python train.py --image_size=40 --targets=["family"] --patch_size=[2, 2] --depths=[3, 6, 3] --loss="cross_entropy" --optimizer="muon" --l1_shrink=0.01 --batch_size=64 --epochs=2.5 --warmup_steps=750
Rows from block 4 of a small image classifier, named by matrix and row number. Rows with one number belong to one neuron. Each number is 500 + 25 x the weight over its row's rms, rounded and kept within 0 to 999. All counts start at 0. Numbers have three digits each. After the name is the row's rms in percent of the matrix's.
After each neuron's rows are labels from the 100 images, of 14976, where the neuron reaches its highest value: "colour at peak" is the nearest of a few named colours to the mean colour under the peak. Only what is clearly more common there than usual is listed. The data: photos of arthropod specimens (BIOSCAN-5M). In brackets: how many of the 100.
# fc1: MLP up (model.blocks.4.mlp.fc1.weight, 768x192), inputs 0-191
# fc2: MLP down (model.blocks.4.mlp.fc2.weight, 192x768, transposed), outputs 0-191

fc1.162 221:528461541520519473512487492505488486478498486527515576465496512469527525508497460486482502520529483507471500430516488472496531484526501486506519537497491531536497478469514526490461514483508498511486476485518501410460504495500537476542504509501505524454470528531461492500544518505527509475506499509508499518516483513455526495475465497517451521527504480512497476500477500460509501464485491520509505477530491493516488496442510495443464478500506522514499531495491472475494467547488495529540442487483499495466493524479472452502543501510510505516527502536508466523503487498482538441
fc2.162 230:486550509500529498507498476500495453491552511464500496489525492489499525497495492543475502450498503470496499507506499513493504529495499520543485501519503523517488500522464464501529506496505493470543509562536530495499475501498460457493480485485485507493534516486497499491512523512500502505485431511497489482484468548501484517499508509492523530506515445494508495500484504490421537504445476504531496514495499483510504517517559488489546574465498536495501514511516479503529501473499496453501503536517498501466500501535502500503502489545482513513473554428498505456520447413494482492
colour at peak: brown (47); grey (46)

fc1.204 158:530488473465520493526530520467467504518502517504472466470506503510532532473496479531542489446484475537462510495511528527494502527515509486510541501479512456501505482534463490501497495480528497485494483501475520465520504541462511500504517521496504475505468553493504505457512519513505542463450491508463523511494515471491482523496542499472515507478557510489519507445507494485514536462504556484484514530510537503501451548531544509471502489436500500476545525489500513440510501478508487477524491494459519425486491490500493486520484487477554487531482532472513497518539510491518492477
fc2.204 161:507533488482490501493496517523514473505517556552509484541492504485520493457501514525561503495511524475489470485478460480496503499452494543522519470498513556524493481517506477499518508453469463471477497547488500497486547474499483504513517478538460520516508433524500508514515483456507517493484525442481531492464467527476496478492556488504503487516504472480467474498516507486513538499539488488525463506532502507481553486474466467505477551480511495504505512466509474516456487453514501485504458520502452471496516530447530478513500507547482474499454492472488514473487500522494498512
colour at peak: black (54); brown (44)

fc1.130 227:523455500510526517495492504498512476477522523549496513452511492501567472511547518475498544539521514498510552537505494465513498462531493480501474525507483539475531505493493487508509524548488454516546500484483498474519496500498488513505484543474502523539503466494465500501503539507547511505499492494508474523518539465548460508426522501489479518454492505519487472503469577499470511531492500476505509443456516545499490502472488513484515500509501477522506496544506482561472498500497482490495475481498483502490526543510518505518499507504513529490508507535524465517543504516563488486
fc2.130 212:491512516486541512504530520500477478504488511547489508521510514516492512443530481511487533511544502489523501479506498497441506505466505520517508509452496502461422491522573535500484551454516500520511493500473474520517531511498529532505500454503518507510478502495506500502499495512540504506486518507501448474446508549481565493498590496501505503445513536484447499494510496533494500503489456578500498489493517458500506502472478510493494527484497472509534486514466487471480469511505496520488482494513492485562499478472489504517496499498519527500482509523514501477551499541500508505
colour at peak: grey (36)

fc1.396 045:511496498495502502499499486492500490480499523491500497476500498499495472482503503377497508500499500515498505511496500499477500508500468501499500509508502506536499512505507469491507502500501491490491503504514498500515498463516502564496494545448497506492500490505485489536492492482501509499499501498465505497485538483493506510500501512493500484499498454502496522501501484492486501387478498500499487490500478544511515500456505546510577500437509501499493509480498505498497490517492509443505586502498489633480523500501500503519488500493500497500504499489500500389513500498541505517
fc2.396 034:499510525516499536504500506548510507500496436512480505523525552556460499500492550609500487502498497501449476500496515501517500500500499500532497528499504506524512499500483499500439502513481471499500483524514494539494498552489490466481500431499502505500490514510492500499503499515499501500500507481500499499506414500515500500499495489508506528495515528519502488498500502507519530580523536513500477522498526491500500501511494489521477501591500474498544457509500465444480539503499503498462457517489509465499504499486505500500492500517500497505550502493514492535404502499541500491
colour at peak: grey (58)

fc1.343 163:501512488489460472522491552514508486497535495510486504516496516497473505475499520482499511460568495512516502490457484456528545513532524525530510514552475482505515519523537496519529510536516499533507511525515498509521482504518519534483494499487548524532489506477506505508494498530553527499524497499505481491485501457537493484536499495484514582538474478388471492449466506514489515509473500514513494455481500518528563518479496496492514474500455487490509494507502516429488493502498484488533477503532474501482531473543531482505502490500496535498499507459511467493478479470505525488
fc2.343 175:482455446501514503502493512490490452469505506504494490510501580493534499478492501478519514491482452526462513473521598515462496529475503492504510481475497500513455482506460508507520529502487459536492501476503495533526486474490492517531503509476557454525491522534447494483500500460487507493478511533492497547494487518494499506505496517482523498489495447510474517521495497485500480472490542512502503525488504500485479489513450525465483511505492460498491504496476482526502544448500496468508506462500550546495495488491503491504503469577505530474456469556482493485486484522467542499
colour at peak: grey (70)

fc1.154 023:500500500500500505500497500500500500473500500505500500500500500500500501514495500524500500500499500248500500476501500503500500500491500500500494500500500535500560500500480500490500549502500500490500500506500511500500508500500500458501500437519510500464499492500500500500526500501500505500493500498509500500500500500502500500500500500500500500500500500558500497500500500500502500500500500500500494500501500500500457500500500482500500514500500500500500500500500512500500500345500500499509500500500485523512500500500508500498500497496500500476500426500516500484500500496500499500
fc2.154 013:489500468496477498508500499509500501620499503501500500541501496500455510500500479492469500490500444663500479500496561500496499499519500499498500501498500487513501500500500498500501484497491505500485500500514500536524514494500498508438500518503465512500522501500394500503500502495500505500516501528500403519521501502501561500504500500490514478500509500500500492500521486500501502497517469500500490505500500486486504497500500500500502500532497459440503497495501530498515473545500500512507504516500500500497527500499515524502500576500500499500502529503500532551495534501500469528
colour at peak: brown (35); grey (30)

fc1.44 217:486507480446503535512567461507578509503518535477505501495486558526560526468475465484482527503541515488489469506518446515489498514490462451506510467462485518508463493492534523478451505489517487477535515484487503497501498538526474500487521472524488457494491509518522494491511488489507472480502505474491496447492468492491539490482538504496489503535528454456483516496509505498506510506536545504473514453502503543491487470518510506520480495473475548445486481521498469490476488476494500450504503471511531499490522486471520482509523461519496537484495487527523494465444502489508458499
fc2.44 238:501502496514478500493495504516421506504494492493496492475535518494501479483488483493507496510494462468520484483502529482491516528509500467467464497448508523483537482450493495492486538517518490482448479489531471544482502543503553482471501531517477492497532441535524500524482498518473559505541537531500519504567476501458501499495397494480518491534496522501500505502500514506495471477511514535478496503509495506492540529483449507456539493488494521485551486494547512511498540496508506491498519485491553508470523507453515496502500484508493527531522488496502495443520539531480489490
colour at peak: grey (67); brown (30)

fc1.55 220:514458495505524487504480496551499515492480539501471530504512525484551512467504492500505478526466535510542501459514493466540490491530496451500500420479540472535503500511473532508493567478510500498507518472512483459515495514508501461453510500489469517457483535500528495511511501525536506506491547497517502522492494488556516514505461478549503521494491480511452500518521472485488463505491511499510492494497504504525497494517502451494462489506498461475488524474488536504475481453478508508476475511495528501582435502501509508496486477498509501495520481476560523446501544460498480507
fc2.55 234:498538450512505496480499480510484500483528500492501500464524506475492496523561501463495447526529521492534496456486475502446502498515501480516513494502500445483576502563472473501499507521506500498516510466496559464497478449503536509500499490455490509519476439490471501549511507502483507510535540501502445477487516487500444498499504500498480538471497495500462503496489501500491435473518480474497509465505520494486517499506498521516527499484509451485503523481492507475476534569505499537491570485506503464478499503469483484506504513456510475499483470513493492528496454485455519513
colour at peak: grey (40)

fc1.0 010:499500500500500514500500500500500500500500500500500504500500500500500500500500500500405500500500500500500500500500487500516500500500500500500500500500500500500500500500500500500500500500500500500784497500500500500500500500500500500500500500500500500500500500500500500500500500500486500500500500500500500500500500500500500500500500500500500500500500500500500500500500500500500500500500500500500500500500500500500331500500500500500509500478500500500500500500500500500500500500500500500500500500500500500500500500500500500500500500500500482500500500500500500499500500500500500500
fc2.0 008:469501500500501500500500500500498506500507500496500500500505483497500501504500500495548517500507500500500500500497500501501500494497500532505500500496500503493500500502500500500500500500500499500254551520562500495532545500500500478500500500500524497501500498500509500500505500500500501500500500500500500493483500500500500500500516500504500501497500498500497501500500504501496497500500537500500505483504500500500533487502500514500500500530497468490498500499500500510502503499500500500394500500500501500500499500500515500500500500446500635500557500500500532500500519500500496500
colour at peak: brown (64)

fc1.62 082:496501489485483497526533405498490542520507510520518544499523458488509541497501499473518500493461488593499499495531496543560527500516518501499517487501498457497482478460491493499513518500467479499508500478505441487468499495529480523499490587497508522507500496541547513500495462464504492506497519472499448496478489514500512497490512502472500500444469529505528473509514530491498517487495491487494462476510523500500455466504514525514538497496490485479474505504468499507526477430491505520517516571502482421493502458480502524501512515522503495479498492463521494498488483487502505500
fc2.62 065:489505564500538484503467534505523511501528497488500489507498500489529428505496503506471478530515499498519500486486482520472491500523496484504496502508500499489498533492485497500500507507513478482535548456515563572488476517484503501492515462487496501487482483469463500489514472537500498512511502497500528495494522469503481500496440501544490519507490511491479539500526503523487500528522498482527500528495460505496519534524511470466470503524474501505572522484474490448472499527501500478461423378492486565509534512508538502485498500477480521500506501477502511476541494510534507528
colour at peak: grey (70)

fc1.692 055:463507511499503506460498498516453537508501486512535500499501529497497500516495490526524502497504503307496509476500500500586498512495502501506504499493511521499495486500500500498530501531498486484499495504486528504523527542521498427527541520517521499489500502510557500538522500499498529457455500493531500499492516499530494495506517500457500504505496472500505438500484500526502503503500477511500549494444500493504418529501500481536499506478498473497472500498500511500509500500500501555504471488507499526490495500479506477479501503500501502486498504518498507513524485473493499500
fc2.692 039:502486521496463475526487500436511498509504499466529511501506473500497487500526505464472526500498460614552494536523502497433467475490497537506500476520506477495514473493495501502462503497515505511476500543529483535499512472486484515494465502500505503503501513466471500455491503529501503504500482562500474523499490504494508500505459513506502494497501499476467581494533506493502501479499548506486447521490506495448505499518480586500503498527499499490522487494502503521499470500500500491519501497501497510532521497500500531501511538495500545512527478453501509508411543511474440496
colour at peak: brown (69)

fc1.419 027:500500500522500500486500495500496500501500500514500499500500500500500510500477500500500501500499501222520532500564508500495501500480500498499500499500500500499500499500500510497500498500525500500500501537500516502505503469500500480500500500542502499407500485500500500499501500500502504500497482496523501498500500500500500501502500490500500500500500500500500500524500500500500509481500514500503500499498508500500500533500513500505500500497499500500500500505500507500500500481502495613504500500501500500501499500512508501484500500500500500485500507500500500553500507500497500490
fc2.419 016:503488492500481486515500500505495514513500510453500514475501499505486505511531437484468500493507407674499471484457522500500495490476500500497500501506500503509535500501500475500500497496488517496500500502510497523607499506500499537500500500500501511499525528525526500510500515500498503500500502504504453506496436506385509500500500464491501498500487500499480554500513505482508502499487498499500418501500520506500502488502516528500475500521536517488500499502482536500525478499500500494508494514500516500517506500475498518500500556500504499500514489505497518506500515501495468518
colour at peak: brown (75)

fc1.749 020:499486500500500500528500500501500503500500505500500500500500500500500500500500500500500500500489500504501500500500500500500500500500500500491497500500500500489500504499500500500501499500500500499500500500498500500500500500500500500500499500500500499464500500500500500363496500500500500500504500500500500499501500511500500500500500500530500500500500500500500496500501500500500496500502500500500500526498500500500500500500500500500801500500500500500500501515465500500500515500500500487474500500500500471500502500500500500500500500500500500500500545510500495471500500500499500500
fc2.749 009:500582501500498445462500501520494502500482500500500500462500475501500557504501486500500500497498489493495500500499500500497500504504500483498502497503500504458502500466508505500530500503500500460494500498509508499521526534567510491500500480536500500501508502469498500642539504499523530493496539492500502486534504488461501500501524501493508500517504499499496630500500500500466471498500494515500462500519533505489501503509569485499381500504499501495472497502503563509500483500500500526501495507474503501500485492500500500500500525462500484500500494500510573492489477500530503502
colour at peak: grey (39)

fc1.736 186:490499499490484460495498524501499496503494542476514475448487495470506489494525445496467504485481521503492466481475503472583499495478482488550488508489461490494503459524472513499526481573541484484502468521511462484512518478477489463485519499458497467508518499515554498499483495500490488511491501523504527464543491500486473508468503495526510520531498501498510481493540498514502474505496489556524484510493493490492421489466490523464498490495476475505514505501491448477408497458498490426511494508500541450486523505484466484493470492534475523495484565497507521499485502503483491535
fc2.736 230:500557493500502481530518507498517539576493486476479489450505516529486454554483510476586503487467490521514512523486511503493500527532505493494512488474508504511496506509466505500501469420514521496551487497495491505500496501493497484494476523563429532500498511502564495546482496507531572510453481500498526501491463503519502491500447488506498498495486481497523469496495504499484527463499497431475508499518505496501538516506512518509463518482480511504503494496504494508473464447494500562500532497506493467529490499487501497488503491488496456503464477539492538513552484495508493509
colour at peak: black (65); brown (35)

fc1.245 190:494521501536493544482490484511487505468466477489502476514535489476522517473502453551496460507503521504480502464541511484449505511482467523576475502513494514467520484503507480482490491512480512498527524475479563451518495474535504516484496503528524488500502488489510511480493509532491482526493494538500498455491503463491513513438503506495474469515491491468523505487522520455475522501481556500497486457464497469509531434507541486493502521468514454462493509521501493439473463552538499460481518468497496442491496512516486495506473495506499498468482527473496492541511534500479447468
fc2.245 191:509490525516525495509506500477511450525489513507478502530471518526500531433505484498511592461477463495508513485453523520508500479495489489479485525461461508497525527521448509506502494454523557530506444499496508515507466529501494477487491515504531500497499532509495492482506516500469530500427463465501506490475502592469517508509484490485495470505500494516477504530498491501448561478539468511500519513509509431507489510522518466506505486464505503524484483513492491499503500460501490510494506499533525498523478492480480486520520504492491558498488506460485501462472436513500468494
colour at peak: brown (49); grey (42)

fc1.458 195:516515553498483507509476531481498496532509475520509518476500501516518482462482541514537557489521525541526481491509513431576508504481463486493494464523486489492482457544506470517510506449514509486489501480459548498486479453499527496502496511509503504456532510502474505485557473462527469507531462474502508487489528489495501506548487452490506491492466506490490528484517511520432492468500474471485505510487525470475486500496556490487526496499515455497493487551491504454465521500507507522500505489502497525501526478479514495504503479430481516471489507533521478509551490489545512460
fc2.458 194:498479461517509506495497498513542513525482498567502503528503476482510473486536498535504486531522505494493495500557509513400491481489498499513512507482483518512504507477432494497468490484456473539537496460509466456510516505477502488518496492477486489486517466497479506540506509475510512495503569509498546513518512531509501499494469490512461437508506480511501478509493485516579491507539460502475508529507500521507568525501408471522501501536499518498442497508494497510493453486499510491501472484511505494518492458501488501526515479538508546511492498482497460481487487489499486478
colour at peak: brown (84)

fc1.229 092:503516500510526524506496454483486503503512487500502498494503466509529548495477504554512504495518488484503466493500510529492488497511520492500509490508508496479520492445494539501500507489501500538498487496470506510493504499519486405486503485561520507510476443500509500497493492520496415530509500489520490509502504500497502496467475532508505497498500511524475438500531521498519485531485490533502498500505521492502466505498508489482499487474500482501488492498508493500504486341499496534535506524500493381527511484501491499500492487522515528476501502500546497525502501500530525518
fc2.229 065:504464500483487500499500557514494493441492492513442502466507538473432488538492481500482485483484468505503506468502485513538500504528500512493499500476526482514500517579487462486488551500542490509544451529513501516494540500499508524473506534470500528466492545520509498501494500555500510500492511482500512495492516494495495507490508491516450524521463475485572519495499502509510525493499483439503467499506459538524527547521500546498488499531493485509564500486541477495496485571506499507492504459482505559500500499503499497516503518556495449497532483506482527494479487498522500540
colour at peak: grey (46); brown (32)