From a checkpoint of a small image classifier.
Model: 8.93M parameters, 40-pixel images, arch caformer, norm rmsnorm, activation gelu, patch size [2, 2], depths [3, 6, 3], widths [96, 192, 384].
Rows from block 9, named by matrix and row number. Rows with one number belong to one neuron. Each number is 128 + 32 x the weight over its row's rms, rounded and kept within 0 to 255. All counts start at 0. After the name is the row's rms in percent of the matrix's.
# fc1: MLP up (model.blocks.9.mlp.fc1.weight, 1536x384), inputs 256-383
# fc2: MLP down (model.blocks.9.mlp.fc2.weight, 384x1536, transposed), outputs 256-383
fc1.296 049 [117 128  76 130 114 129 140 131 185 111 132 131 107 132 162 125  98 172 129 134 147  70 134 149 105  77 123  92 130 157  70 116 151 127  99  87 128 128 168 112 129 127 172 130  94 146  99 130 121 160 128 132 135 134 128 128 127 129 236 200 213 126  91 121 131 113 116 128 146  41 165 129 128 136  93 126 187  83 125 134 109 112 151  51 170 127 127  48 118 116 128 143 110 152  97 125 139 122 102 143  97  68 136 152 154 118 255 152 165 132 169 158 131 129 128 125 148 147 129 130 160 123 127 151 245 102 198 167]
fc1.297 072 [ 47  87 141 128 129 125 143 132 114 129 157  92 150 100 115 124 136 175 139  47 128 169 113 126  97  96 149  76  35 129 177 157 140 129 124 130 128 148 135  48  80 126 122 114 129 130 166 144   0 131 106 198 164 170 121  60 128 121  84 124 102 179 126 140 108 123 128 150 101 137 127  65  91 144 115 141  96 143 120 123 138 142 122 103 100 104 143 137 129 139  84 218 146 119 160 164 157 121 108 151 118 123 103 101 133  88 109 162  56 133 109 122 138 127 107 150 114 168 127 151 125 123 127 150 122 118 154 144]
fc1.299 011 [128 128 128 128 128 128 128 128 128 128 128 128 128 128 128 128 128 128 128 128 128 128 128 128 128 128 128 128 128 128 128 128 128 128 128 128 128 128 128 128 128 128 128 128 128 128 128 128 128 128 128 128 128 128 128 128 128 128 128 128 128 128 117 128 128 128 128 128 128 128 128 128 142 128 128 128 128 128 128 128 128 128 128 128 128 128 128 128 127 128 128 128 128 128 128  53 128 128 128 128 128 128 128 128 128 128 128 128 128  78 128 128 128 128 128 128 128 128 128 128 128 128 128 128 128 128 128 128]
fc1.300 078 [162 124 113   1  77  85 126 132 121  77 215 129 165  37 117 136 101 129 109  86 149 128 109 122 129 173 123  96 109 144 215 169  84 153 126 115 127 129 119 152 128 112 133 124  75 173 150  35 181 140 112 187 132 105  65  93 130 126  82 172 165 136 131 142  59  96 122 113 131 196 208  89 117 143  70 124  56 147 136  85 166 140 126 120 181 145 190 113 110 125 129 155 113  99  81 149 129  87 161  81 122 120 127 114 134 144  98 131 151 153 135 135 184  92 129 119 162 112 205 130 136 147 103 128 229 102 130 151]
fc1.302 154 [ 83  91 172 117  96 167 125 163 136 118  85 135 124  81 141 138 131 116 126  90 117 122 144  97  98 135 151 143 108  89 100 151 112 172 121 125 101 112 179 132 136 128 153  81 127 147 120 113 106 142  89 123 127 118 110 112 127 113 136 106  71 125 152  72 118 158 161 132 198 192 194 125 171 180  91 129 109 126 179 121 116 141  85 185 128 123 139 187 160 153 156 153 131  97 123 137 142 138 116 113 167 225 168 158 173  92 156 117 123 106 149 108 141 121  65  58 155 167 104 134 149 158 128 134 168 183 153 186]
fc1.303 023 [126 126 128 119 125 128 127 119 131 127 128 174 161 127  46 111  60 128 126  41 170 128 128 119 128 144 125 128  79 128  44 120 126 128 128 139 124 119 128 137 160 129 128 130 128 127 127 128 151 143 127 128 128 131 103 114 129 226 128 106 166 135 128  50 128 105 134 128 123  68 134 126 147 128 128 128 172 123 128 119 129 123 188 104 128 101  22 128 128 128 128 124 125 128 142 128 142 116 204 128 154 127 128 128 255 128 128 131 142 128  90 136 128 110 128 117 128 127 139  36 128 128 133 122 130 128 128  35]
fc1.304 141 [144 118 139 112 129 101 111 135 140 139 142 170  79 103 175 120 173 116 134 108 124 159 118 138 113  76 118 170 150  81 109 155 107 114 112 127  98 143  95 127 126 164 133 109 192 125 149 114 145 151 140 112 185 109  88 112  96  74 156 149 149 126 141 184 142 102 128 142  98  90 115 150 115 124  87 111 135 123 189 126 132 132  93 152 119 126  69 113 106 136 182 150 186 144 116 127 127 174 120 139 172 125 163 167 227  54 139  98 142  62  84 167 118 161 165 125 131 132 107  98 110 140 119 129 152  84 161 139]
fc1.305 164 [103 152 163 158 128 124 126  62 151 125 124 115 145  90 103 156 135 135 148 139  86 119 114  69 109 123 119 134 162 115 123 160 173 110 112 128 144 139 145 134 147 146 107 151 127 132  97 134 146 123  96 136 107  82 122 165 107  87  88 206 134 104 133 164 126 160 123 100 125 151  42 106 128 105 101 165 156  98 125 126 145 125 136 101 144 143 139 144 146 101 172 136 124 128 167 153  97 129 143 125 145 111 107 115  97 104 136 188  97 113 127 109  95 142 204  88 125 111 116 116  99  95  93 149 185 123  82 158]
fc1.307 014 [128 128 128 128 127 128 116 161 128 128 128 128 128 128 130 128 128 128 128 129 128 128 128 128 128 128 128 128 128  75 128 128 124 128 128 193 128  98 128 128 128 128 128 120 128 128 128 128 128 128 128 128 128 128 135 128 128 128 156 128 128 128 128 132 128 128 131 128 128 128 130 128 128   0 128 131 128 128 128 120 128 129 128 128 128 128 128 126 128 128  92 128 128 128 106 128 128 170 128 128 124 128 128 128 128 128 128 128 170 128 128 128 128 128 128 128 133 128 128 124 128 128 128 128 128 104 204 128]
fc1.309 198 [ 90 127 160  81 103 140 135  92 178  96 153 117 131  84 129 117 120 116 126 200 134 161 165  72 152 152 142 121 165 133 146 147  96 119  75 201 121  57 113 156 118  94 107 139 114 102 147 102 123 105 126 115 177 165 128 111 103  94 120 151 132  97 119  68 110 117 168 157 136  68 142  99  44  92 115 129 138 158 143 129 104 129 171 128 143 104 114 136 101  89 134  72 168 135 205 138 135 131 113 131 113 137 155 170 166 161  79 124  80 171 108  60  93  99 146 149 119 155  96 108 134 136 107 129 153 161 124 162]
fc1.310 053 [129 127 173  63  72 128 157 143 105 128 110 128 122 180  99 131 123 132 105  98 137  57 115 109  89 149 121 131  70 119 126 163 149 187 149   0 122 119 150  85 133 142 141  69 129 135 157 164 130 112 133 127 121 206 150 127 109  96 101 164  87 122 129 137  84 133 130 137 136  67  97 118 130  16 194 118 165 145 142 142 122 133 128  68 144  73 196 139 131  93 140 109 125 191 147  98 123 126 153 145 143 100 166 107 128  56  81 118 130 196  33 127 137 131 153 137 142 154 161 112 144 136 205 170  86 140 127 126]
fc1.311 083 [111 128 156  90 144 154 127 119  98  56 153  95 139 131 117  45 148 131 120 125 143 119 126 197 126 131  81  90 154 140  95 136 121 149  94 168 109 127  94 109 168 117 132 124 159 127 149 132 172 163 124  74 137 164 112 127 102 138 121 121  87 128 121 147 185 106  66 124 141 151 141 128  97 128 101 116 112 184 130  78 130 114 116 130 128 101 130 129 123 131 127 215 188 134 154  94  76 135 137 130 121 147 127 123 128 184 154 127 160 134 129 105 129 175 129 151  90 169 189 128 142 129 135  52 112 134 139 167]
fc1.312 117 [178 135 164 151 137 121 128 178 109 122  96  47  85  59  60 149 100 131 128 127 133 109 119  72  84 137 170 138 128 105 101 110  89 168 151 121 132 162  91 150 146 119 120 101  66 178 128 108  86  62 143 127 143 143 130 174 111 130  59 148 104 171 127 126  90  56 166 156 134 131 114 100 151 167 138 144 134 104  75  94 134 148 139 159 106 116 196 105 147 118 136 124 136 152 118 139 120 169  57 147  93 119 157 176  99 124 144 125 145 114 158 123 174  58 126  97 103 105 124 158 102 106  92 110 121 127 130  63]
fc2.296 054 [126 102 116 121 119 154 134 176 128 153 131 148 107 133 136 135  88 125 137 108 116 134 127 118 186 134 165 186 144 165 178 123 130  98 127 176 110 141 121 244  96 156 180 121 143 111 113 135 129 133 106 133 105 100 115 133 116 108 114 131 127 214 129 255 120 127 121 115 108 177  64 134 159 128 128 128 121 128 169 133 155 113 125 133 156 172  68 128 132 127 142 128 145 133 122 144 120 134 172  70 145 157 129 114 140 204 126 108 119 130 138 128 128 128 127 138 142 128  95 127 126 128 136 125 129 244  87 113]
fc2.297 074 [106 139 141 139 121  88 128 120 106 145 176  95 178 153  61  46 109 152 113  61 128 119 123 103 167 130 107 133 115 128  67 138 124  93 156 130 150 159 129 141 132 139  70 139  87  82 147 135 128 101 148 134 155 125 202 140 117   7 110 119 126 100 137 113 144 143 173 125 128 202 160 164 239 169  97  88 128 121  71  75 104 128  96 170  37  92 120 135 139 182 129 128 124 128 122  63 132 128  99 138 104  82  92 152 183  81 147 125 172 145 114 105 151 125 130 143 137 122 128  72  94  94 100 105 152 142 192 142]
fc2.299 009 [121 128 129 128 128 128 128 128 128 136 128  77 128 138 136 130 133 125 125 123 148 158 129 129 128 131 148 128 128 128 128 128 128 126 128 128 141 132 129 108 134 150 130 128 128 128 122 126 163 130 141 138 156 128 127 136 128 126 104 128 131 125 214  64 128 126 126 128 117 128 126 133 122 128 128 115 196 127 127 125 129 127 128 125 124 124 142 128 123 128 121 128 128 128 131 141 143 182 129 131 128 128 151 128 128 128 197 121 138 126 128 128 128 125 128 128 180 114 128 128 128  66 128 128 128 167 130 128]
fc2.300 085 [141 175 171 157 134 116 144  88 148  88  90 168 113 148 139 127 127 118 160 151 128  63 128 133 239  92 242 124 124 161  99 109 102  82 157 152 178 160 124 153 128 170 140 127 113  82 143 172  94 178 153 128 135  75 160 100 117 199  97 117  78 131 109 127 158 120 120 110  87 126 143  91 128 164 164 121 179 146  59 158 146 186 129 112 231 126  74 132  95 109 114 150 165 128  86 104 131 100 187 128 134 140 112 139 147 168 116 177 130 122 173 131 148 135 126 128 139 117 150 159 111  49  98 125 124 141 118  34]
fc2.302 156 [141 118 142 164 161 180  47 118 151 161 157 127 109 135 137 119 175 106 117  85 176 153 139 163 129 129  93 149  76 153  95  83 138 103  96  98 117 195 123 136 124 114 116 140  84 129 128 146 144 112 128 112 129 108 164 163 105 152  87 116 101 124  87 149 142 125  91 160 129 178 137 159 121 114 125  85 128 136 102  93 140 115 140 106 109 124 148 121 112 139 124  86 115 154 107 142 134 126  17 123  79  85 137 129  82  95 152  56 176  69 102  21 133 147 126 209 124 105 116 112 123 175 119 125 124  83 117 187]
fc2.303 020 [ 93 128 170 130 129 128 126 145 130 130 151   0   0 130 225  96 169 129 113 126 128 122 128 127 139 141 130 128 138 111 128 150 128 106 119 116 137 142 132 200 123 138 166 145 169 126 113 139 106 139 128 125 128 132 128 124 128  83 128 127 102 139 159 111 112 127 125 174 114 138  45 128 126 118 128 128 157 125  56 128 189 129 105 158 129 169 130 132 124 141 126 129 129 146 160  83 119 103 160 114 128 128 130 133   0 156 119 123 131 124 138  79 128 122  80 129 129 135 128 128 128 104 158 123 134 132 103 136]
fc2.304 143 [132 136 117  97 126 148  96 156  96 122 128 112 117 120 149 126  91  59 136 112 119 124 136 132 124 164  81  96 128 106 187 152  98  90 179 111 144  87 135 146 154 150 149 121 121 150  96 146 142 159 149 140 135 123  89 119  98  83  71 105 150 105 113  66 124 116 133 114  88 170 145 147 139 108 117  88  55 128 120 155 155 195 116 160  84 121 138 103 130 192 136 105 121 163 148  78 159 155  81 136 114  94  87 123 112 154 119 175 139 113 125 154 151 113 153 127 119 180 129  82 246 128 225 140 116 124 147 138]
fc2.305 161 [128 108 149  92 112 116 130 150  88 142 123 148 106 154 140 119 144 130 121 139 171 127 112 136 168  30 139 109  89 156 144  87 122 129  85 129  96 174  78 128 125 177 142 113 100 130  98 106 160 182  47 140 140 143 230 116 129 101 126 177 130 133 206  65 210 106 132 144 135  95 138 167 154 137 110 146 205 122 157 180 123 132 165 205 117 132 118 127 129 126 136 145  93 155 172 134 123 151 115 140 128 130 105 170  81 169 119 124 110 195  98 165 149 105 138 136 106 113 111 129 137 101 141  60 164 104 134 137]
fc2.307 011 [118 123 128 129 133  92 128 128 199 134 162 123 109 107 128 175 128 128 104  80 112 129 128 128 128 126 112 128 128 120 130 128 131 128 126 128 129 131 127 142 126 132 128 128 128 122 132 182  36 128 128 154 130 128 129 128 129 163 118 123 126 128 125 133 128 128 113 124 128 128 128 128 128 122 128 128 114 128 128 113 128 128 116 126 128 128 226 128  66 126 149 210 128  52 128 114 126 128  99 128 126 135 122 123 255 173 128 132   0 117 145 123 128 128 131 128 128 232 128 128  75 128 128 230 129 131 125 128]
fc2.309 200 [ 86 128 161 225 125 118 127  84  97 118  91 103 114 172 141 160 122 131 153 148 191 131 125 101  83 103 134  95 104 112  93 166 136 117 107 142 143 193 141 107 145 155 123 113 137 118 184 105 113 176 123 108 104 106 122 112 124 187  67 142 144 126 137 206 120 141 181 133 125 105 163 120 178 180 126  94 197 134 128 144 118 100  84 142 131 123 116 123 202 187 169 103 124  86  67 142 164 131 180 107 119  81 144 126  88 174 104 146 189  45 120 156 132 136 139 213 161 132  84 130 148  97 115 102  34 152 111 150]
fc2.310 049 [186 128 125 137 154 146 132 144 131 116  98 151 235  91 150 141 128 186  52 124 128 127 125 128 178  35 122 101 126 130 104  77 118 187 116 188  46 120 219 120 124 126 108 151  85 105 126 128 128 129 170  89 121 140 130 135  46 193  87 127 128 117 128 143 165  94 195 107 128 153 107 128 131 173 104 115 138 123 145  61 128 184 128 145  45 107  16 127 217 134  83 129 154 184 162  82 105 137 140  96 108 160  75  87  84 132 179 148 118 110 100 100 128 128 128  71  92 106 128  83 112 111  54 149 106 129 128 108]
fc2.311 081 [147 141 129 123 117 189  96 123 146 116 111 132 209 138 150  92 124 226 137 158 125 124 125  93 105 127 151 126 131  98 135 169  84 162 183 168 130 150  89 164 162 166 134 128 135 167 100  81 166 147 119 111 154  99 251 129 105 165  79  97 178 134 125 100 199 109 141 156  99 144 165 141 157 168  62 129 153 124 125 141  83 128 184 100 128  98 187 127  47 123  85 105 114  92 140 219 174 118 161 121 141 120 113 146 141 153 142 127 113 142 115  88 128 101 167 102 111 196 118 130 126 168 142 115 170 145 140  74]
fc2.312 120 [112 156 136 110 115  85 140 125 128 120 155 125  72 122 123 103  60 127 198 119 152 132 145 190 133 123 170 118 115 143 136 133  70 116 124 182  97 142 137  86 124 125 100 132 143 122 180 197 103  87 127 142 132 140 111 124 142 122 134 136  46  66 143 122  79 111 148  95 138 140 150 124 143 124 153 104 121 170 189 111 164 146 140 116 111 100 103 140 142 133  94  27 117 121 101 172 128  86 161 100 114  77  99 163  74 144 164 136  83 137 174 140 128 138 128 191 159 164 127 111 133 216 116 130 151 175 146 138]